{
  "model": "image diffusion model",
  "dataset": "photos of plants, animals and fungi (iNaturalist)",
  "train_examples": 155796,
  "image_size": 32,
  "horizontal_flip": true,
  "conditioning": "none",
  "arch": "unet",
  "objective": "v",
  "cond_dim": 192,
  "norm": "groupnorm",
  "hidden_act": "leaky_relu",
  "weight_standardization": false,
  "widths": [48, 96, 192, 192],
  "blocks_per_level": 2,
  "scale_shift_norm": true,
  "attention": true,
  "upsampling": "transposed_conv",
  "init": "torch_default",
  "residual_init": "scaled_by_depth",
  "optimizer": "adamw",
  "learning_rate": 0.0046,
  "beta1": 0.9,
  "beta2": 0.95,
  "eps": 1e-06,
  "max_steps": 9400,
  "batch_size": 128,
  "epochs": 7.7,
  "lr_schedule": "cosine",
  "final_lr_fraction": 0,
  "warmup_steps": 1880,
  "weight_decay": 0.1
}
Rows from block 2 of a small image diffusion model, named by matrix and row number. Rows with one number belong to one channel. Each number is 50 + 12 x the weight over its row's rms, rounded and kept within 0 to 99. All counts start at 0. After the name is the row's rms in percent of the matrix's.
After each channel's rows are labels from the 100 images, of 14976 (inputs lightly noised), where the channel reaches its highest value: "strongest on" is what is common among them; "place" is the part of the image that holds the peak. Only what is clearly more common there than usual is listed. The data: photos of plants, animals and fungi (iNaturalist). In brackets: how many of the 100.
# convs0: first 3x3 conv (model.enc.1.0.convs.0.weight, 96x96x3x3, each kernel summed), inputs 0-95
# convs1: second 3x3 conv (model.enc.1.0.convs.1.weight, 96x96x3x3, transposed, each kernel summed), outputs 0-95

convs0.71 097:51 48 69 61 75 47 63 81 65 51 48 80 48 37 54 52 55 43 53 59 48 57 58 40 56 52 50 55 61 49 51 55 42 41 49 57 59 46 59 34 54 50 42 63 45 50 52 67 52 51 51 49 45 43 44 42 39 33 52 50 71 53 89 59 80 50 73 49 62 46 44 74 55 54 43 52 43 48 37 57 59 51 59 47 35 11 28 52 52 50 40 45 29 52 41 37
convs1.71 100:60 56 31 45 47 47 66 30 46 66 58 43 56 55 60 50 41 60 48 45 46 43 41 43 43 51 61 40 43 67 66 44 43 48 58 26 36 58 51 53 37 47 32 49 49 49 50 35 37 33 61 53 57 70 52 62 38 58 29 43 42 69 31 61 48 54 51 62 62 58 63 53 47 39 58 43 71 48 44 38 52 65 46 72 56 66 95 48 48 31 60 43 87 41 52 51
strongest on: class Aves (88)
place: centre (69)

convs0.43 053:42 52 59 50 61 48 60 78 58 52 55 73 20 42 34 48 39 52 52 62 39 52 29 43 55 41 44 56 46 46 44 59 22 48 66 54 63 37 58 57 58 54 42 48 48 45 54 51 58 43 74 49 44 44 43 50 48 49 39 58 48 56 61 47 94 43 88 41 59 56 38 49 36 40 45 46 54 50 64 72 45 62 57 51 75 49 50 33 50 34 47 32 43 44 61 46
convs1.43 081:30 39 47 32 65 52 67 53 74 52 34 45 43 47 63 58 67 57 51 38 59 58 56 53 65 59 47 60 51 32 52 49 59 37 54 52 62 72 48 55 60 48 30 41 59 42 50 56 56 50 53 31 67 57 52 53 54 24 63 56 64 43 51 36 49 44 21 42 48 51 33 48 33 62 59 45 69 43 58 31 34 49 39 39 25 44 48 45 47 51 83 25 39 52 58 34
strongest on: phylum Chordata (98); class Aves (90)
place: centre (34)

convs0.47 058:67 58 73 65 54 54 58 65 46 45 52 68 55 37 41 61 36 24 60 53 58 54 66 18 48 65 54 41 43 42 47 73 35 39 55 53 60 55 50 42 52 50 68 33 45 53 62 66 37 30 55 66 33 30 40 42 45 46 30 44 74 42 60 47 67 33 71 50 46 46 64 54 39 38 44 44 28 48 56 49 37 49 40 52 36 58 46 32 36 35 52 58 52 35 43 41
convs1.47 082:45 46 53 31 45 57 42 38 49 42 58 62 40 54 69 33 56 58 46 38 51 53 17 78 59 36 53 49 44 45 56 49 74 49 34 54 53 39 53 52 56 45 35 72 52 43 58 34 56 33 43 36 47 54 54 37 57 41 63 45 43 51 49 42 44 46 39 55 65 66 30 38 47 50 57 33 54 51 14 42 56 17 53 45 41 47 38 61 47 59 39 63 14 55 53 45
strongest on: class Aves (89); order Charadriiformes (34)
place: centre (61)

convs0.34 124:31 50 62 43 33 51 50 59 22 41 44 54 48 60 33 50 50 57 36 56 36 55 46 54 46 21 59 34 56 57 54 56 38 52 30 52 61 44 60 33 36 18 31 49 56 56 69 51 43 54 50 19 58 60 37 60 47 34 52 68 55 30 54 44 55 50 50 58 50 54 53 38 54 52 47 50 59 29 52 53 32 29 55 63 63 66 60 56 56 58 30 44 56 51 51 16
convs1.34 099:46 67 56 57 90 54 48 44 68 70 66 64 52 38 56 29 48 55 60 61 61 50 32 60 39 40 46 44 39 45 46 47 49 48 65 42 41 33 58 75 76 53 35 48 58 48 41 32 40 57 38 38 37 43 36 46 33 48 52 32 46 41 69 56 55 50 46 47 31 49 62 34 72 59 54 56 50 70 44 66 64 72 54 50 38 43 44 57 38 60 44 61 44 47 39 69
strongest on: class Aves (84)
place: centre (54)

convs0.33 113:35 49 62 44 31 50 52 62 19 41 39 52 44 60 28 51 53 59 42 58 40 56 47 57 49 21 60 36 58 57 56 55 38 51 31 52 63 46 59 32 34 16 34 47 58 56 64 54 47 55 50 18 59 59 38 58 47 31 52 63 57 28 55 44 56 50 53 58 53 53 51 40 51 54 46 52 56 27 51 54 27 33 52 58 60 63 58 56 56 57 35 38 51 53 54 17
convs1.33 104:57 71 58 55 89 49 57 39 67 69 59 64 57 42 66 31 49 45 59 57 58 52 25 68 40 40 46 38 37 41 51 45 47 41 63 40 38 32 61 78 75 56 32 38 53 46 46 30 44 59 36 42 37 40 37 42 39 51 56 38 56 43 57 63 60 47 43 48 34 51 62 38 68 61 54 61 45 68 45 64 67 64 52 47 40 47 45 59 42 60 48 61 56 51 40 64
strongest on: phylum Chordata (93); class Aves (92); order Passeriformes (53)
place: centre (54)

convs0.18 062:34 45 31 46 59 47 50 30 52 47 40 28 48 47 47 35 58 66 41 46 49 36 31 70 33 39 56 31 43 54 61 52 65 57 41 35 43 29 43 57 54 55 32 38 64 51 28 38 43 55 34 23 64 64 48 52 58 51 55 46 43 41 52 59 49 51 38 45 50 41 42 49 43 41 54 26 55 52 49 34 40 23 20 55 41 73 74 55 45 46 31 44 69 50 51 47
convs1.18 068:57 46 51 67 50 51 57 62 39 69 54 62 34 30 48 54 55 47 70 53 55 52 58 36 36 59 38 57 56 60 32 38 44 89 50 52 42 70 74 48 47 51 52 46 26 52 59 47 45 62 60 51 37 38 51 74 39 54 50 52 54 59 67 67 73 72 58 50 42 40 65 60 54 56 42 51 61 59 52 58 56 70 39 47 71 32 48 56 40 58 26 50 25 44 60 61
strongest on: phylum Chordata (93); class Aves (90); order Accipitriformes (28)
place: centre (68)

convs0.3 046:51 42 84 56 73 47 51 60 64 49 34 59 52 34 53 63 48 44 67 59 64 48 76 40 59 55 52 42 36 51 54 62 62 45 70 50 41 83 38 47 53 63 62 48 44 47 41 32 57 38 42 54 39 36 55 28 59 60 39 31 53 53 66 58 51 42 60 45 62 33 33 66 49 53 44 44 39 60 58 45 36 58 36 40 53 47 44 33 39 38 60 42 46 47 17 69
convs1.3 067:68 42 63 33 54 65 30 38 23 27 43 54 39 56 38 52 48 51 32 43 48 48 76 52 54 42 51 39 66 44 58 37 23 31 46 56 41 61 36 51 46 69 43 37 40 56 50 59 48 47 43 40 77 50 58 36 37 42 45 63 56 37 30 19 59 49 41 45 60 41 42 43 48 61 40 34 43 40 48 43 51 30 40 48 44 52 52 36 51 43 42 41 17 47 62 54
strongest on: order Lepidoptera (37)
place: centre (39)

convs0.20 055:28 47 46 39 52 42 53 34 47 50 26 50 37 36 60 35 60 48 35 38 53 43 45 56 44 54 55 62 39 50 57 62 45 60 70 46 50 58 52 56 65 57 61 38 61 55 54 62 47 51 47 54 63 57 45 59 80 60 47 59 32 48 48 54 54 40 43 36 22 33 25 47 39 45 57 15 57 54 54 51 72 54 18 63 36 59 70 39 48 38 42 66 73 46 52 61
convs1.20 066:38 44 36 81 32 49 35 53 36 43 59 45 46 26 53 53 26 53 51 42 44 56 50 50 61 54 51 50 36 64 44 46 60 69 13 53 36 67 61 43 51 36 23 47 41 49 44 40 53 54 47 41 52 47 57 46 43 65 43 48 19 43 56 41 35 49 46 48 39 53 60 39 51 51 43 43 55 52 34 30 42 32 25 49 54 65 47 38 45 29 26 50 31 47 48 39
strongest on: phylum Chordata (93); class Aves (90)
place: centre (74)