A small image diffusion model, trained from scratch.
Model: norm groupnorm, widths [48, 96, 192, 192].
Training: adamw at rate 0.0046, batches of 128.
Data: trained on photos of plants, animals and fungi (iNaturalist), 155796 training examples, 7.7 epochs.
Rows from block 14 of a small image diffusion model, named by matrix and row number. Rows with one number belong to one channel. Each number is 128 + 24 x the weight over its row's rms, rounded and kept within 0 to 255. All counts start at 0. Numbers have three digits each.
After each channel's rows are labels from the 100 images, of 14976 (inputs lightly noised), where the channel reaches its highest value: "colour at peak" is the nearest of a few named colours to the mean colour under the peak. Only what is clearly more common there than usual is listed. The data: photos of plants, animals and fungi (iNaturalist). In brackets: how many of the 100.
# convs0: first 3x3 conv (model.decb.1.1.convs.0.weight, 96x96x3x3, each kernel summed), inputs 0-95
# convs1: second 3x3 conv (model.decb.1.1.convs.1.weight, 96x96x3x3, transposed, each kernel summed), outputs 0-95

convs0.24:101151111117139131112116109102099140152075182146133092161115108133119120081117094112115107157165070104098092134114144139102126133168137141097137096127148124123117120130102122109102127122127141126138098117085110130112178120099134111137169104116106095097137143107156164109160124183155106130
convs1.24:126157088090185129121129102121105136154100084157095088091130128145121161128150119122113131122144110137121128120120139118117124127128132141116124153079118110164185172079132140159111115125125086121133113146110148151088098113134153119171128108138182165118151164117088100137154147157119114147
colour at peak: cyan (54); white (43)

convs0.10:124147117118154144136135139125143137122127139140158167119098121117109133147107094118100115066114086113105157132123134125062136165161148085152125165164125122104090086143136111097108125078120109145145138095157149127165072115127120151128114161119147114133110105173105121146140139133096147086
convs1.10:119117088129124122133097113133082115121104154103130100142148159124128121157123114122105114205117113110113060134104115128175156126099091146123090114088106092134116168114118118087096121134138126149137125138094144126067156122147134110106142116171133093119124123095141128130144120135130124181
colour at peak: yellow (42); orange (28)

convs0.81:121116145133125087107113118140147110125151097150159143135124120136155101130143136103118132113119139131117155118159166046041184167153076083163133143139124112105139118153127120139139151107119141139133141118160144157155103082121138119141144149140156144122160121120109129159128150146125161122
convs1.81:129138107117152176104121083128118140143091138138118132119088138114118156098084121144107067130096117093147087112131088130186076130120127113117130130107130138144111110100124142078122130141153132133125134175131146133159159143105116097116113137140126118078075103072103140132114121122100118111
colour at peak: green (26)

convs0.54:124141109128131141123133138113158116107136129143144098153129096140155102123142096121122098180136165101102110173163160103077169169161144118121148096118148140079146164123099137103103165122140127107150130127158100102154159149133164131152137139168119131147181137092167130142155141112155133154
convs1.54:146110122101117106145114112128116128165156111129101144136122096148115160135122152118151163121137104132136123132126117160156158078127168163126151112101128131151097133115134099102108086152170129083169096156105122133100128143147106146151119115140169139124147112093087089090154136194094123087
colour at peak: cyan (29)

convs0.74:095126117125141124139143113113119127146127122143123146139139127119119086086140124097117125105132106108128127107130127081028140154107072093151084153133110124107100101148132108110136104139137121121113083096145129103092169070135157132129125131100149103120141099162121148136121095150141121085
convs1.74:130098104155149103067065106121146095132117121141083169127109130129083131104142158118105141133148120189144137154128142147145114152145164124136174138118111099126158119129130148176121151108155098131136156108125143145166098167128110104132095108116103114100145101124128114088137127145121107169
colour at peak: green (44)

convs0.92:082134099086079124082116118074058113127145128134171132113146136135133140114136130076154123102135154134119160173127117154129081131145140164160142108160134130110103125151134117126145142096109105070135136109117128102121130090115121107141117153153171108109144139110109123162140149124133161133
convs1.92:104149177162164140177123178159184169151096119121139090144148110113139160116132125137106130149106125095123087096102112126065142123097137100087125113122119129119137114136117130123123108165165133148125127163133153160149095152128161106121102114113120115119139132109130102070139122139153104119
colour at peak: orange (40); red (25)

convs0.66:149144105146096159140168153095095117154135158095128175119114141134133097141085120180185134132117154112131116123142102124152100135104127134101105119130128129120118119117149120119133107133115111160121123157125055117094199154116138135106153106146104127164126131127170176116114102091148134123
convs1.66:112137120128162130149083088158152145153121104120130102106107169140153141120194134097084145142147134178125134105113145150088123146110124096134176127116098098109151117104122137124112125094128143124128104087135179144107096107133155103135113141113176124106127117094099073131107153131139132157
colour at peak: cyan (47)

convs0.8:128121105096126129116130132120113151117127073129100122121130112093156128158127144088142116110135135122113129134030134140116132128086143126098116164121106062125117147103121123135145148087107135151122137109127168122124069127162126121122164086151109130084116119110088132160139156136122085124
convs1.8:125104124197122126152113141122080128150081143076129117086074086130120134085140100134103125117078082141128125129145098157112156141116120121152134126162168165166122121157159125135115124171145107126130094127108108148134158136101128144143108132108138128111135136146128168137109097110169125111
colour at peak: black (52)

convs0.64:104105169155111126142103132144129124150118169124141158124118167178144140111164134114130129155148156156165174149157140134141143158136142137174149134161139151135153162153160119187175134168128090121146109153139149139121138115160137126156109169152142142148141148134093128132133135079141180125
convs1.64:128147145127133162155143121143159172148159123151139148147099161113133137123127136133143132089163132113167092083137120150135137116097110096106128128108136124149107092102152157074097154155108165128115169086126141169129154107116167103150112136169137100129119124120161156123143136154059139107
colour at peak: orange (26)

convs0.94:110119202158136111131117119158124147141150149137143131142117151175168149142155153114130135161147153141160146138129142114129153170143119150162152140159148154143159167157153138146155143187144130122121124129143169124147114114166148124159129187140161122105143117138111113162147145118132191141
convs1.94:140172132136124134126107118146185156165108139137138110156083133108121144083149119151124119132171124078159083100119163107133098120095138094122140141119133144092094130107143137089115101133154135100165106122084134114115161091131136107146111157170156114111116093127129130091131136132070114130
colour at peak: yellow (31)

convs0.72:126126142154143119106157138132128150132138125150165119154109107118182123129162124097131146133144141125108166115157148056043135139125073072149112148151126124120126095169157141128127155119121163168161129144163138133144095090131108117158141153128151124141128103108101123140115130120143149110
convs1.72:127094098130118123106101136120127114118116098137154121109102165154113146097076106140129105095140137108113119145134112169208129139167171161136121135114122125153112174099108148086113125160160110157164145164068147141151151133099119137088131150140140136115129159116117156155123146138125120154
colour at peak: yellow (28)

convs0.87:188099132184134159121165153129160148136138155120122131162112133100119155093133126108128147164122097113145128127145148109133142132092126136182142147114116127134138126091135139132111142144129149157117132114101136131139012115137134146112115145158119145156093142128117106156111154149139166110
convs1.87:127169124104102141124109145132130101139132091106127152103126125170140097166142154137124148121148166121107111146128097139157162138125100085097125107120142179161115147122162129105113153136113150114145095131172127147102164145121180099128143102100116153088165131129098146129176122078080125148
colour at peak: white (34); pink (28)

convs0.19:094137128121154132122085131120113123089128098162167138135138170133110118115133111085120132121148066124139206150145121094115100124165125131155124119155138127104146162154130110129147115120085100160146089135170137140113092116098112105113119134100133122100176163153142138143108087092120140135
convs1.19:119143119111137128064125090120151118116125116117080117133118136142140136128077088167116108164103098082107069105119112148169093140121119104125119142123125134150101092101125115092128103156088159129102137160098131139117153138116114090099119129120113105096104114088108122136112141142070107112
colour at peak: yellow (30)

convs0.43:079143137128134136129141097134118130113127157155128110124136151098082115096143129098117102142122102139119173109145136114129169113105151119171147125092098111076131192094130148152146108139134146113159126131118156135129086116159139140132103124180151146188147150163107102081129132091118133144
convs1.43:151107100089114123098108132130094106143103143132096126132105156154161149096078115158144095129112092113108109143137131166153108132122114102149150102112147174117095130123118131070105105158137118124109152190104111091103162182130105109138123153128117152120117101093133132125096112123086118110
colour at peak: brown (49)

convs0.3:087129163139133134145084118141141154157124127141146123158154142133177148126162130104159144176153161149162137174159145166140148152145159138162157126162147135146141157163143145142151146191148102102123115110109135133121163132148174141173118161124147123137140126131129125143162154144140176130
convs1.3:137121154105143157128148156166134130160118142145070149092098158123142145094123127132132115122116128111158114094134112094132136114095101088151124129096135153125134109109139156083116127135122179120116143111136143138136143111120174120126112130147113136101082088079145142106106118086043124094
colour at peak: pink (36)

convs0.13:133136111090140147128132123128153126131080093117116129125144124112114121135128135158119155132122135158146077105118117127127132100109143097155114086118107101097128107115145079094127142138123093134110124112125123132135112141149183114152104137088086106157131133071055107116134095074095126075
convs1.13:149090081089123112128136141146077140162096142141152126124123156135143120112128162124134132151094133121136122109133138048140142109117053129120097123088110149134133092113074152109135129113167102116142138128096138091089150113126141120099151166166123134126150147118157117120131130089112131110
colour at peak: white (27)

convs0.14:145147135110133125132112139110093127165143138157079171165093082156110137133151152104107154133131137116170106122161152095143115160117123122125113130163112118128104107121120134129149105128101073148151106107146148081126102155111161125126061129155085156154091100103113094112130140108158131125
convs1.14:159102125089114102090117127169092168176153132130166116134133150103150138124090134130145110143100147143132141133141160103127144117104062166135130121081167116108158163106114149095130093108142144129115130172123132140110130059124128136160128119170127121118126128131089157136120119097127136091
colour at peak: white (28)

convs0.56:151117145114114144152134142147120111037146155079124135132139148126164132134105152108102122083099125112078119122067113139133090127113154127112113118088114119099153153113129078107117154147116138094082146157167122128120110138130134131109125131153139159076141115116095114147130152126138123155
convs1.56:125115160150113112148159109121102168156095127128136086125132160128098139135176085127132151087169127124163151129119137079094152084114102114123133115143143133136132096170102150146129160147120067098146126128117135116136101097132148109140126139131174103140124148141177135110138182109126148088
colour at peak: pink (28)

convs0.79:105124120133140115123133122107126145156138121148165184151141131125119104108132117158142112108138108116135164119168133048033155128153096109162110152118137128106124107161145138124096135112124131106125140110172144131123149081109168097144111127147132098137113111161133156144130099120144160101
convs1.79:139113093148142115073115116153156127137117118155144178104109161156116164100105144151086106133127131161129127104126107159180084161110173099114135148138132124134087130126120110131153146135152141150143162124136124131179110140110126138085119161105120151102124154106091082153124125078103107125
colour at peak: green (27)

convs0.80:094144115122124135141139164111117128137134112135126133152126122131112049118142111100134126122110111104151130125122145067007142151106059090122111117119117114132140127152131135119103132128111113099115108099136114114108161086129150126126126109120128129111126082151123139156127108135123124099
convs1.80:122096105143140099088094114126115130124103135094099143112135134135072123121132119124110144147136128164129122174134121196192106148131167161139168111142132112100109109144147126139132145139152085125115107123095116125139083176141122123154115117084111120121128144110158104076155157108140112167
colour at peak: green (35)